{
  "dataset": "regions of photos with short descriptions (Visual Genome)",
  "train_examples": 101725,
  "image_size": 32,
  "color_jitter": 0.2,
  "questions_per_image": 8,
  "encoder_num_experts": 8,
  "encoder_expert_mlp_ratio": 0.25,
  "fusion_encoder_layers": 6,
  "fusion_encoder_mlp_ratio": 2,
  "fusion_encoder_inner_norm": false,
  "optimizer": "muon",
  "muon_scale": "original",
  "momentum": 0.85,
  "nesterov": true,
  "weight_decay": 0.009
}
Rows from block 3 of the image encoder, named by matrix and row number. Rows with one number belong to one attention dimension. Each number is 500 + 25 x the weight over the matrix's rms, rounded and kept within 0 to 999. All counts start at 0. Numbers have three digits each.
# q: attention query, key and value (stacked) (encoder.blocks.3.attn.qkv.weight, 720x256, the q third), inputs 156-207
# k: attention query, key and value (stacked) (encoder.blocks.3.attn.qkv.weight, 720x256, the k third), inputs 156-207
q.13:475520462490463474482484488513520516508508520499483504490442466530530490453552475512506480447457485525490486495520516560533481501505486494502528534523489498
k.13:451516466496482479485515508511476548495478542506481540512505460472461470516548490478514468515515531493518511474475487498511519491518470478473534454508548512
q.14:541493492497482492494488499474478525499505492487490520527530516500530489483454511431510518508523488522509486498508550464476521512524490524487498514512477527
k.14:532455468501552459511534446461467469516499474497529467528501462473531519514477470533528486517519510493469490481523522491517479494483471509501499595505520508
q.15:505498480468495482496522519468500485484469512429495510547461499519512514464489482515472508504476449531503528519510530510548502517514557455504577493529503416
k.15:484502530483495469492484473481505494462523541515506480529457498499498495566484459522526516534541509475507526481508512480527508504511545497470540493522567499
q.16:468501509520484503491473475501514488456494445536507512496503520478480476508521507490543513497521489488516477513507497523525517461528521521522473469500528529
k.16:496500550518492498492541477539481529502474555533521481541512458519520515498499507508501488494529459494519482530474482528496483527527447479543509509491472514
q.17:502479519463522529510511504483523539461529533547489519510504517467483510464470522506522499495523503498543495496470494528528476492477479461474487506481528482
k.17:500506495490521472513487492465500520460519514503506461544507511477501529506532536516459504486431476468466530486514526481512520545510514470484502489457504494
q.18:505535513529516486479494501514484517497525549488493507490527483459524473525448467537464494491522502524528503526522502509465537525524512483462489485470471508
k.18:544481505489469472496504531506555507530537516513503496486503499489482479536487480480511513482512534473486504455530485515491505522549523486511520479526525449
q.19:518541516561489507501504485516513483504480505537497476482462541503507484469505471512488458465489486497491506503542477543501518474466493490489508492507503507
k.19:465532581530491470475460511516450502556487502519486492517517499474461480533483507492491449507476544516526515494504497479481535501509459474494479506443493545
q.20:528495474468506467504490476484476549464495474512471515520506486475485494449506538465511497519504501508453518480454527524534497489502513508522490515547502501
k.20:478487462489535483498496478484459500476514505469497534531489477454489481496519482470488466505513523505474512516484510494527486434506476519508504517496488554
q.21:528497490471550481471521455506505469523490496503519500490504472497524468527532517556498471540545511523465499524489470482507539513498513514515512564550500498
k.21:462490502499507526495498502535497501462524491530535497448528557482528512500536472461529571518491531546496525519466492498462553506501495513539547442467489515
q.22:518489513473472459491505501555497504516533506495489528507502514484514500465472528483460514480535460464485514452534515548477521532507518475474463487527501526
k.22:510512512473495508511514510499494444495492512509494485477533467495493524493498534486481506520523477495543503487568507514478486524543493476500486521551507513
q.23:526536468493477521478483518492501496480499484491551477514532495500522525508498488474469492528547483490505441520462509490494503472534496488534556466504503533
k.23:515514481484467511512483484482509532485537502459522512560483470505504557491472536530524487520519523469509448474530479541545499457513501501485541501481504488
q.24:503477499555466468467481505546498538512488489453500502492525479490495542473427555486490497501526498501528490463515500504480519507509521520500483468526486500
k.24:520524490512522515518482503503533503480509498504482550543519514470511525501521515503493485532540500494494492509488457530513475476497523524523483515533500485
q.25:468492538471443495462464508442455503478481471529534490502504522524504504517511453502509526487504502501511545565469491479489516517488496506492526467510523489
k.25:508552523497458482469503490552524451525510500511483468493477476553486498545518493494528507529437511507509503481492505532502529489494528491560548555531514535
q.26:500539517492556523500530484429484514536486527511527504494465509497487501519497527545486462553479481484492510511493465488457513484532474474492534513497462487
k.26:522489497509509496492486527479494568507542512493476498478522533482485484547459523466518493495508496485523525498482485515492527538499527502515523479481477453
q.27:466482520483511486463492495490528508479462549463517528489484451503511482513523516513485497518477497487498516466490475515555509513537550498493530491503502530
k.27:489508516453493513518466484457546536529514503496479477482507464476519451505504530452443481507511510495507480466481526506527492473552511488542519454504547516
q.28:519498509490547520458522514498529482546508484538482515475476519553491499492455541494466497568507513484479508485511526531486493505482509502518523500518517450
k.28:497479505521507509510488533481456496502521522517525476489528536534527497501511498514476531517535485519593492511492513552490512517479472508518504502435504502
q.29:529453485476550474521519499453581525516474514501535549500493509489451505497519485474486482563478469466516462458484519493503503547522470524490504511475542492
k.29:461507468466579506504498505470547497456469463519495487509495510472540515460445506443512506467520436477517501522480518459530502547488528545505446437506531438
q.30:500509493490525493477499516474478476511470495525475521473520523501497538519515470483494486493510476513518489514521464516469530558521467466499452511481525504
k.30:510526502438479500503508514536494470545504507485513522512505524502477521501489471471505478492536560436512503531470465538516538479503461493484535524554485535
q.31:468459501483509506502502484531497458472544542487514473512480480493541488539510516491535535472487492471521483504460492475494487446476490498515499479525540499
k.31:520555543503462472511505491526490490477478484501525499501489478567467475497545537481488521491481514511524522510554527511500515481508531491531516541516517490
q.32:512515441510489539495480498508492494519459540507492454507522484486509494517544506507517521519542497517509524475506518528495483502529507464486474535494504498
k.32:514498547496450447526502522546465441510517534518472492517548494516519535480510530551508532447499487476493469475519527468521487496505489494491495499465505477
q.33:513477492488520484492493512529525476509460491496525492503500518520501497540496463522532542507495479474480523464533452562514486499474520472505460559504504497
k.33:474497529499535484548491452502442508510501506474505482511528506505507554486475491514484530550519496481501498504536480464515482466501491504497486519454488520
q.34:495478501482516469501517527520489536496497488515502523491450525499505508524527483498506521492496479477521472523476489552504494514498505489496513487511490528
k.34:526500513469536493516477522443484481516503492514537495474480470539461511501492514506533526514444459500501517517534485502515452470500514495480466515513489503
q.35:471496527527530482504523530488495535525568511504499490532470506480458505483465501513490481512508516486481491506469493474533515486504484467503467472498496479
k.35:562532467511454487503493532504495502491486524457498548493530514531479494516476540513468483502469503486467487470526511489473500512480509479552551454516501484
q.36:475466510438480490502519473526509477471531525527498509496468498506497488519544503525520493465493473523509502493512481499526534540538471459520480489498502493
k.36:523511515495467484478500502508500497523486540479453493470465505548522469482510532492541495489514478512479488461487527511509505499478450491512508510518508506
q.37:477490468496500493516507513468468511505504525517524475480465468552513494539478468503494548494477491447466484462532497471474515502578527510502480540531501468
k.37:461511548475487488500513471488514448535535478502530557517463531483468543495498530484494490519519504521505482513480511498487483478508525506480475439486529516
q.38:546528504484509488564478476480526491494489502545468511501482489481464458487487519499441516513495500523462527473500472470494481501527483454511504490499493512
k.38:469470494454516493495493442522533500519494502484468512496478506488472487499443474469489490496528504473517506512509498469521501492537486495488456483487497511
q.39:531491473460521526516472475543493477469521452498532520507498521512515437552521475491465506511486532517539507516471471453532493468487484495518480513508553519
k.39:545463486505470513484505490509527447478556501474509511509469536553495477516516539465515491503451549511486479518531517505502513485484494465520475482507485519
q.40:500498522473505496511496502499504477486483493499507435520504519503503487472486532526533520512502535527559540492452464476469541522465490528502466493497473509
k.40:504501549525522489514470470497507498499523488486462542513525456519526483519505507508461504518528506496517499490467519499484505513512472477521505468525520518
q.41:491546504533487473486504511518498485459537461503494483472480506493528488504447484458524525531445502485456496526488507524508495511500530519481510536514527486
k.41:483487486538468473482509491511526524484515474483539488507480504542535507487515534545495567479501478513504531495525520526492467529472485561474499469497517515
q.42:492537497484525455473500504477495521485556536473531477472505496484518515503497532543547533502501529515506529466506449494487520483515494528527509475520492497
k.42:522496519530512477460521497504472518538496487470497510479515544456503527528513540489572467499533523527522499487488501491509459478513504539494490538504484520
q.43:506504526510458517543508491507491466465529536523502463538499506522510465469484514503523496516498462526505515507445544482527494476538563444489510452489519496
k.43:527489504531496464528487473518474469476492498545530525489473464538540529522500512539459529434515478526504529490504477468506499495505532513502506494509502481
q.44:504480535491496527470462497461461492507524485495474486558485475529486487529467532499542488459486488558487493464542478478504478494506535518547504462479480548
k.44:493490475572416492445521494514479515442501471546501467505455504473522499497573502522517468498510499500545520506505493544508457504529479507492509525504463516
q.45:528525516527525487488485541471510480467499491495488462518473504495506502470526519473471558528478499451514525569545460526508482538522520506474506533458481531
k.45:499497504501507479520477521500530560509488549473493487489533486503508513491495477502513507525500442473510490522527492492546500505494529549507518497516521525
q.46:539474527486498509489525472496445498512498510506474509532467494505518490504483515511486490487507498520521482485476515502518526486466489481507492499519492499
k.46:478467474513490512515507540495515436468480479553484507497518503517505463481533477441498484512516540483509514500476472530465520472513488485488453503523500519
q.47:533497519548503513504506525533490470485488472553501524492491516531496523513460496470539464536495555524497531514413520461490490537504508521479499454528521514
k.47:453497515502502514462502473528504516480532429504525502488441502539465526534490500540513524455564513514479492484525471494480502503541540495493432488517512566
q.48:508456488514542501538465457471508466494512532525466533482518454501527462479449534500497478456518473459530511531511500481474532481512503503493480490491529516
k.48:497554422516502453507470504523508527512509493511518506529481525493491527470467487496496510480469514464423503514541533482499467515531555484528462506522487497
q.49:496507506483494542494483472480476487449477505484486482507537487474528440493526469480522493502518479501515529509517571517490480506493489530479519525502483553
k.49:498511456512452493515505523484505469524504515497508492501496494549470474485508499492467504505483504480506520460554523480489521514488496515501547500488504469
q.50:496477530485537495514525492483502524515474480514500480538475433451488510531497531525493496459506498524470474499497510462559442487502517506455502489481551495
k.50:467486488504549504509482473508466463468530490488465435488525519494485544586461517507490498504500477511516523474502498538488476463537551459504496512480494537
q.51:505501516524464501488489529533518476516487509508482514496478500482515500490552473495506520551495518488483522486450472512486534500524471512473529512551486504
k.51:509454503520533487472571532515525499476480480535490524466535494497510505491486454525513538510482467526520486463514490486522557470508481502488508509498457500
q.52:486497501530464515491487481474476501518493533507501535520522540515484479532448527501536505485536503490475500496450472522495463504498490472473511498477523529
k.52:447489506524495513498468507521524518459464492489524548505525503503508493480547473491488497502523505534496542495532483479503488533507499537516530486520499474
q.53:528490511498507494540479471472491493551479503483519525499463527483473515492521486489520508507453495477525513493521524491498518492535475485503515504537485494
k.53:448498521519479482496480489480493483501475500510484513482527506535490471474488528495480526524519482501518497479511516511509469534547498512539503512531457484
q.54:481498511545490520498482479523493548536498519517469504511491444517505481463531480500466491490462489556475481506496496498469493529512520505508496492510473556
k.54:548519491497501467517457467486490497482501515534469498481521506532481519488462507513496513510517494583489530568510522483467507510483536496476483509469473527
q.55:521521510453581502456515482501509505517515515492533487550505519488491473559469524506476507444522512552473494520465506482516478500462524475560506433492522501
k.55:497486530453476512488503445457489528462485499498488505502491499538494449512524527524498488484514508489534496530484484495500495466526474498510491431479502499
q.56:471512496499455501494489468527519504489509486508458478486466502452507487509523480493533542533505484505521492505523494535452492465509504506478456534477486510
k.56:525523477495479465491522521549492485521510545513504499469514470498527477543474486559498510476508491516472498505513535473492522508486533470485527522528500519
q.57:454430490504502492515513509506481510507479575565465488522502421441552459503513497510476454467499517516508536483448485520468468494499522478468499474508482554
k.57:471547471508513488484490484494504500458495486508508464512497538459502517485488502518520510496502483524488509482518479530512485500533493482479476540464495480
q.58:524486496493485492464538484505485515522506520496489507517483497489486471511513477490493491533531528494535532512488440517490506517485533535481497497520500453
k.58:517509478462509484452489525509470504475485461503531503495502533492545460466520530508506484504476500500508474492474494502506526514526494487519511485514446475
q.59:521489484472470495513449500494503539474465517481558531490525500472502479522505485436494483490489518474498502527499523460491492489495513553499506478473483511
k.59:515502496473497447507512528497535497482513519465591477492528514492490514500487485492500490534491486504522527475485557495476504541510534519502490485502470509
q.60:517506507505442507521527549513453494483544518485474471457496492489522511480467494504527510486506500507470485508541477499541477537501517487473490485497469477
k.60:518496469505482512480477480545457467488477490432500439498505527523492520539481493490514495455483465507510515463515522515502505525483494492473500504507480525
q.61:516499486491495529499503489492517477543478494488476499479487478531520487469472460506501523496460492495527483461493480509514524504496507484481502491513500464
k.61:494482482501527493529509502511517536544496501453436492510509500522486516448486468498498463497474459491471507494484514527517506504524466485522501528513506489
q.62:565476507491489499515547478498528505509537481547524485511496477506499465520493482459493482479501474556511515487491470495508520476512536492472488536520497523
k.62:516512514509465501478486468529465493437513508483494479484487473505481510489470469463487460504511522489510471494547481517475517530522534492538525500509536549
q.63:528484500497468502482450464486503500431508505483509515513506469549504452541473531445539448518518496498504514508460462496489481485469482517465483510497496517
k.63:507507514488500508516513478527497472480504525479521530521488519472517528490533492473510514485541475491510502511522512495519490511486499519503522452484490550
q.64:523516496471529464527506482517504495489517478511486480508472558506556451498448525553473521460444460513523494492498503519470549527508465502505514523538489491
k.64:501514524508505495498503491473536479537464505461474450482539493507537518523502485473519506535487469475514530541512479479513495522490495511518529467518500507
q.65:496500490481506541515497476496478474492492480468515496476536516495455509493487518474465517506501474473467538498537537521518510510508550496503503507504530480
k.65:486506480525467514519495553528508493501537480480495461519520441517497489463493450513507488493510460450497469493471491491491502482512498538515516522501520546
q.66:484500508506524521484512522473497466496531512521504520500454476519557492502524525502470508486503525480531502525495501520486521526502451502502436500460479421
k.66:502497515521521519516482484439531499531460496520457457517458475491487488499473521506526550482504523508481503497485515490506510506536493482493477474498518529
q.67:455475495481512494492490482449527488484495553529506476435550565492487524573487489516506438547484495508497556502505513500522519464511499456486484480503529490
k.67:474523492531494472489531513520497519504514523524507490479498507488496550536515497544458485477511489488503486492494512473502518562445497530491507487468477495
q.68:535488470505505519512481507491512555498518502513533529516473491483466518493486462510517472560486525469500496540470449519474491481470461494511511508484478489
k.68:494468494525450544444491515535513570530509477489538507540464519485511532461517496532530466539477517574524509515517483472522538495496519449479456489541497448
q.69:515496529490463510441570491475473483564483487516491510492479477502509578530525432506540532451526465470484480459497471534493529511509522495476476481457545447
k.69:458519528490485520493474494522528469542509498511500509491483460459462474528491518495531481447528534544507514489526491495453522493478518516546504513508510525
q.70:517461512437501479492535500522523482576544477472510512487544548505473505569513493488510527498498505496518490514480458467481538501526531486533483461512480454
k.70:489473591492500512512491503505502496520463467490484531491496500498473451519476538516483506473498486494485488538462495480545506509514475479509519478523529502
q.71:475502530520479458466502506503480501461515549472494568525488494523532493550471508485495486520472480472514453502512471511497567539542535483476479465494508476
k.71:510556493478477529488464468486509448495482472474511479500485476532472486533474509480537509499474439533529531499507531468511489558472535516486474485489514463
q.72:539488507452487495524520492523516469494505514480490471487545479502432492499519484528489504546466508507486471468523453488503506509489510501450499514531503511
k.72:520502515493492509512494546534479511475534528496498484519502489515529519537469501543512498504511488468491520481462467501515448488508499443481508546498497469
q.73:480539509505517498517480504486555480504537484513482518444499491515475572540507503513510522491512446508474535494510503500539458496463537508512542538513513517
k.73:483442535484469482518497486491507555480479494500466492484506496536516460497497456515474506524493518522494514517542523491484510524455491511522463549476472497
q.74:504489537510490480482514467450545479509499481455476492500513520474529461518492500486467509506505534560462480497514496507487498534485504469500518483500508490
k.74:488490496474521496465540459529515509525436477544487489510484495475472464549488502498441493446524522521543542514558502526497526484509478469481519494489517443
q.75:497519514463508489528537529499536519482544515514517504469483490524521508521515508479496501509495486468539514508484463505529525494522539531477485456499505463
k.75:527496531533504534509460487481513499461517495474536480558556512523483482520508500505489457510471480561519452532472513524546491511486508498508523532512499552
q.76:513534500509506514437533502474457478504475488508534447502482503492498522484494498514534525508491517535486466452523508496523503464525476506481557509496505484
k.76:473470505528526495510516484522523500482495487490460513490528510478480509469523523516506472515531496502541497432546486517458499456513489537486527519468494505
q.77:515516567516533467480509480463483494533512525497484478502436466527528486513467514514482499484519480545529469483453479533547538483512513524502534535482524478
k.77:490465491526531522546475442487473467483496465562507484518504477496525507500530534494472473490508500551517488538479471520507524497482464468546499488476532505
q.78:498490490507521513537512495502467468517515487529517522472484449497529472528529487482526491465522518513507536511539483512491473487521544478470515473508524485
k.78:467491509468527487460524521504518488517473467488534489477518505503539481511517490535484478493480490534512508499503489552505495473503503496485555489507495546
q.79:527517482490494500536518540492572517522497476496474463549487502463457518523488473549479489462491510459491474499527506470524504508507503476535510493474495499
k.79:540503503464553547446490500493509512510523515535502440471509517510490529532487502463497473510491492469497493508489511516520512484530498483478498453509519488
q.80:525470491485503509480517487481481486531485549489496540500541499522473464516514501520552539538499523515489524556493511521428538492517465475538466510484528519
k.80:469474523529470494476492508511536563501516478505480495518520474481516463473527510525502493521474524497512500495488488491481507530475525486525491446506492443
q.81:452512478541508547464466486525480461500549493513496502503536484463510533422481471521554531582535541556459457498479531458529503455513504521486506517472509452
k.81:467458501497483519525507522559502519506496499441496453495514502470482520514493509573511487482454500500520461479431458530495480500504478454491510496483474478
q.82:562473500480521501506487494471466509491531487533510477516541450505517483463513526482513503505495538524500512505494459467472500506519521546500483491500492546
k.82:536506496497458481483484488520496510519560454496528505502466529514497476512474489502507495501510494496509494490492497523483486532521526474493493536557500521
q.83:493556491477485478531527509530504487454496512492496493452490455494534497511469504458517502496510499491519498490462446491490533532554486520456458478483480459
k.83:491506492529556498497508518462474488511476508499508500543482506475512486516504513499510522486468473463461500472470503497504544517500504482499485450509512523
q.84:503524493505506491483523515480519534451505526504494512477512471490533452515500513486489487485434512514501539529487521501520586500497457517492462507494503488
k.84:540516508518492501493496487454476490508500518501506536511497483514501495529537521489483529478489530528501498456489507502491486541505523529478508479487475473
q.85:545475483484519491495497498489485514498473458484534477465442462514516452506498525498542491486486510453515518522497445509495473511499531535495482483539509508
k.85:521480509471504481490496495520468521510522476461500523489499542507472531478512517471525483487524461481471506469487532566525542459517515469507518467517436549
q.86:479485478555528481512533503549513533516521510487499538506512473507471514493513480490479525493512515515499480524503484482497558548520529486546486491459483496
k.86:544530526513520480446471508484466510468542541525483516523532528508485445486475535509543499499500493496472499496475473512482490519495532500475461480486494487
q.87:525464537476461494501477487497502505504505503493473505556527495504497513509564500518491483517514487499494489496524482494495496483463496474481468566505491558
k.87:527521510487495479506502490490504501507498516505512488492530509446511496539495511425500491510481567471462501549456530468469478511443495503513493475472555484
q.88:471471531501549512506472523500543495513512505491500498472514480488466523496490503498457514544497527490442518543495521491525464477510514480494498486507487481
k.88:486484527527504518482502500498510531502442511534477528498526484469480500499497524508499509436482518516462470486500493458489497485474489470490478510500473471
q.89:488461503531507494498475502493484501485536498512527504494490510528448515533501492458517467516514475552530527529542454480492518513550526521490521531448494480
k.89:506481509508484499517493471517493486531503446517496489511473501562491441486491511539495467493537513488509514503525526487539537558513481479511562493502497500
q.90:524484498481482507484478487509484565473484478518505490520482452495499545519508499526460543530478498475493511515534476518515512502511507517572465491479537548
k.90:529489517481470516527444524535522537466541504483518483540457511539501490462455532540551486518508513493544532467484486482506501478483445431510503478545495519
q.91:492491481467484465514496472513516500481480433501467515550497512456507518506466538472494484492489465517494556509530496535516486503523512487550519479477496512
k.91:481513484528494495451555511543541462521492529455497489494466533484511465479511421478507491505488497478471540480530525521487532496492473464482541443573511507
q.92:493526498567502460530546523516456471491528509520466504462452471513494505495519515527482505507491497489509515554512532516511527508516505515483529564547505506
k.92:504512504521475525512493501486483500500452470487504476480503490494525491461491505483516481501446516470473473486481498540491512460445524498502537484492503471
q.93:558460459494516509475494509505506511478520533462525529496478495516511518478492503504471565501493506483457464495521499457508496502499477482526488508525486520
k.93:510509536506474522556503476530525522523519499482455481508466493505476568480469504462508537488489535432480516498527521531486502476464530440542502511484489503
q.94:503523508528542533491440448463517458522481502489493492453499502481506452459494448483499505533489529505496513495525505460449487498521496465518502503457504485
k.94:473476483498505494515509522551507491530478492515485478520464534493492518463513496514506532496515514455494514510489460498498514483516529488532498496487489532
q.95:465523475476458503443483502478514476502465528497499482526535458500520521479490445509485538523508489499505485475483494501485508470546534518477487509488458500
k.95:475504502477491473492518506509491508550545499519507516508511497484528511496493518512487512509486516462469468522495496537470523482476467545460452468467484516
q.96:510505516518466540491521491446491481473489521512483460519533511533489488486505438435501508507463501507530519526500524488517516499504511505529480525509474523
k.96:491501525430487492468502475499503500499479520494521488475508477480494518514509461493505510520548470506534504486482477517476546497528517498449464496493467478
q.97:513485495475523487456469534474522551517486480436505462534530505488473479466498455497506470535463501531512456489507499500520510519513524484473486507483480468
k.97:528510501457531508522473511503524446519479535491504495484468521480509508515528476486530536511530546508517492510527458545513516539519485544463487510470503455
q.98:521499494495523516458493519511489481497506490508542486520487486480544497501491496479535487486505474477483487495513492502473498498493499478496499463503486505
k.98:532495484516516525497480511477508469509474480467500470484522519484485486486492525482541490511525529500510493503478491483486511440505527488448526484519492515
q.99:499472524476543514506487502576512550463521533473530519549485505472490471509467506517506524529551477481499474480505462519488471464516489474485468490482485525
k.99:504448553463496525521491516477512471486493487461482479507516483500494485419515503519512502516513456509443469525507474509493512482487496515527518474513492521
q.100:491519521508471540519530520477476522520507474507552498517490511551489536500513474489471478549460490520485518535490552500468487521477535506522472497505478519
k.100:555480480536507518488496473485492489492490521523503490485472498481493446545486470498490469498509506492525528488531517446511514536500530506450486479522536533
q.101:521505544492465533470510492467489470509493441507509451471469539518545487529521479517537476534502480497537493486502485523490453517507540507506543541549497463
k.101:529495509496467468488483490511481564533494505493508511466495495515562459498492492482530485533487533515533522502525475504482466488473539523504565474487489517
q.102:481516525470531498472491501535528486542455476538503456497475503528528460566518531510504474537498508510479524499505456500506495491470533498450528476530495432
k.102:563499478499494485483442499509491525534490535490460480510521514502509493471474492514538460527522534481491495471492515505470493496461477495531521477481531460
q.103:503505476457473483496489514503533500492527523499546479498500517471451547540492487487499470478534488523526515520463463472510521480511492501470489494496526515
k.103:500435481511477511518468486502489548507482475509502477507477516475492533445557501539542519527517504503488479451491467555513457512512476506541536483509541488
q.104:495535493471536507511432479495517498503500509489477495504491552507480466470475534493529557480527473509537461473484510486513486519511506483463516515508505469
k.104:508515522505505504486441505478516454502526491463464459492517516509478509507511510509529482543511550511498499496483509511509495462508467536502504507510507504
q.105:518523468514542488499487492471517488519475532521493463481539515481534480490515511538544477522506534501513498491464517507494498512517505547524488494495504510
k.105:495483453527508515517515472524514475512525472473499501501541479506492507522515501510510500512479484475525489497519491507505497464476525463535526511512489505
q.106:497518483475493492528487535472470538528525525497480510438534483508491531512511506511471519555454536506486494514524442452541524517534549492526536517504515484
k.106:511506500512525492518547474523534512509543492487489555492500514503510516515494540481466508475501493498506500514480442520518526521501474536513477534471522469
q.107:497495457481438474484541519509488506534490499485542507467488492504524501533476498549474527491464519519455484532529491487516467490501504520523539476516489485
k.107:532506506545504496549497483469485510539508540534508469475517486512510496480463553504441455505513532497492495473496529472499517493463504512472475530530522488
q.108:497469491465525496507473530478488502506478557474467504495491473502488484479458533517478483491477489532477501478486498469555494509535551514510496513534502480
k.108:465526526463516481501509490483505500524497491468512508517507520506492468485499514527509514481482464509491467541479454503521486510486482508510528484513457516
q.109:480485519505481472506500531529479467511492480490513548476519505452516475512505466489495504488467494481449509481511490514515479483488454534550497480551471470
k.109:508488502466509471481541515462463514538484549508501505472515509500517476480482430521504498493493471486492510492455507496512498482490528509474510517501516502
q.110:497483491468477512516505496527465562461503561474532483541461473540437460476486485506520495557530504467519528510422471532523480499491520559528543521521505519
k.110:528514511521490522486495499458514523490500499473428502565479462502541487453518544522465555499512499503524486480480506530512492524508480486503483496534517539
q.111:487492521537539504516515481494501539478482510474491476501447501460465503502537523467518473512472525524503470481521458513474523512481484515520462552466487514
k.111:461486507460484506470514502455432484492464541475504527524497496486520493521508501488452497493474487516562496524501481526539486519508519516553538526502477507
q.112:520533498453482464512502515470527472503503540524517454496497476511484501513452519481516488528491504485496521502504509510496533495524570516489473519438486467
k.112:498486459514531500531565534500466475517493541549532516530473498448466551495489523523530500499477504505501489464524515525472507478497460497544502508499463461
q.113:518487501514525502522508466510473504515518536467489515516547527469493527495520532504487507534517517498498545543483538468520511480517443516513474511488490487
k.113:470444494492486502518537503540501554509554465518522500481508522478437518495527497519510521514472476507463510495516484529510471481535474486471483523501500505
q.114:508499499481506497497512457460498511531503489487437478529469496521524513461501508481483528445459465507488502515469502480503481505514475492497503456545520501
k.114:473561554436494474460471501479500495501489495533501496515531519454509543511495493500459530528465501494482516531512504484476517531523534501467443467452441493
q.115:499531486479491519449476549490526491463496492519501457487512475461509470495510464503510536476456527547466493463483514472451497512499450474467463466524501494
k.115:487512512477531497526480486517522521465512488485520515499511475539523538492462521519517566511469476508512510497481510489498480480481448527507495468485494491
q.116:482449503472491526500469490474448502501496495495544489496490480497491496490459520511542519489528531493551447542461524533527475501524475456474472477496494508
k.116:453524502517459472494503485490477518523479468502546493439464502531544493475516551513480515508487476480448531493523482498460464488492465519493468512488541517
q.117:538521517446516463497499525527490499506523484485539477499537504469445539488516465510506516476472525478460507494511509472511540506521467492464518499514508521
k.117:529506497498523496496492519531487546519544516503493480502491518507499497539492525518488510494467482511511526497505480499509484531536529526498493502507515496
q.118:445512527507533505501496496536527523544474507515527519510519503531507501511520483585521456551484522509547535528528503455500560514487547510438457447472519493
k.118:471480459527515504488524487538543464472502514537503445563526519504513514517479481487528502435523515519501520501526540513484474514523421428533527511503528499
q.119:505468506474483481481457488472512540569478495481490518534415499532526568478529453493510488510481472502524502515526442507495483510492515473508511513449504540
k.119:494485516472531525470505498448458489495440526490468515493490494510462486535518521517479514550507502517536526541551484492525454546521580509476504486475484475
q.120:518490443530486493503514509473513523484534472515510501470517493545497463511444512518456459571481509498538530501474511512496491486508523467503500514533504506
k.120:507504517507521510541487510494508513545517503468532528484481481466486467466488481459556490456494506512475449533475463469470535507510532519539522469507472545
q.121:523509466469528485538500500504505484508481485511493512514468452493468493434554494483523515518497536460503520544496473498546462527506488511520503494485489498
k.121:526512522510507511519506488452467503488454484512500486522480485524489501538491556496508521526469497471518516527505481492505482535477532515503505583463523526
q.122:477481512506512531461533503476511468486511456520540485458465470483484478481498513498472542514482488523503463501467512542503509468511550471434516544493483520
k.122:530541492525463500537498497458496465533491499496476489485442510548529477510504471535515528482437482473536520476489528497513474496493467534501472468508531474
q.123:523525457550513480501491468521533496499507489501479500501538507514494535487515487496499466502527488527543504501523494508470508448458458474474523516491483492
k.123:570512534491522512492475506500509489525524468525536466473516498517497497514530523519494479485512519513518495474542478488514467514527494465508500525501511518
q.124:470488509505484557501514514471478463547466513496498531486511495465492459551522480488454562488495458548487500513482505532485477476506505536504560499504517503
k.124:511503516500503458520544520498517488523481496541513518538533544535507514458464517502498488511494498500521513468501542507487536489483447476525491507509466525
q.125:472482502479516520531445555534482529517499465504509471516484498491443498464494511494485492515468513461470485553533497527491466526524506490478518486482495539
k.125:509526552514510500499469501502513512519482508462524525498491478527491497484546489493497515489540446508507484547477467493490500553469531475497488499477522530
q.126:529502558496537529472530461492467512525519514487508480530501519511526518488518491452480482486498480512512545486501472507528482460471474530503512473504513495
k.126:513481529488459474490482506489498484508490478463484505493506502531465497484512478509486502556514518499514518490518517511492539467525504460475508491521476486
q.127:488539475500519500495483491473515476551509525479488523489528476483520507459505489500515456533494451508528510503495512522456481571550536493472485460472463520
k.127:562506487475546497478517514503514484488492503469500523492498522496511499527513506473533501505501485506515502508570470489486521515510536491495467485455447469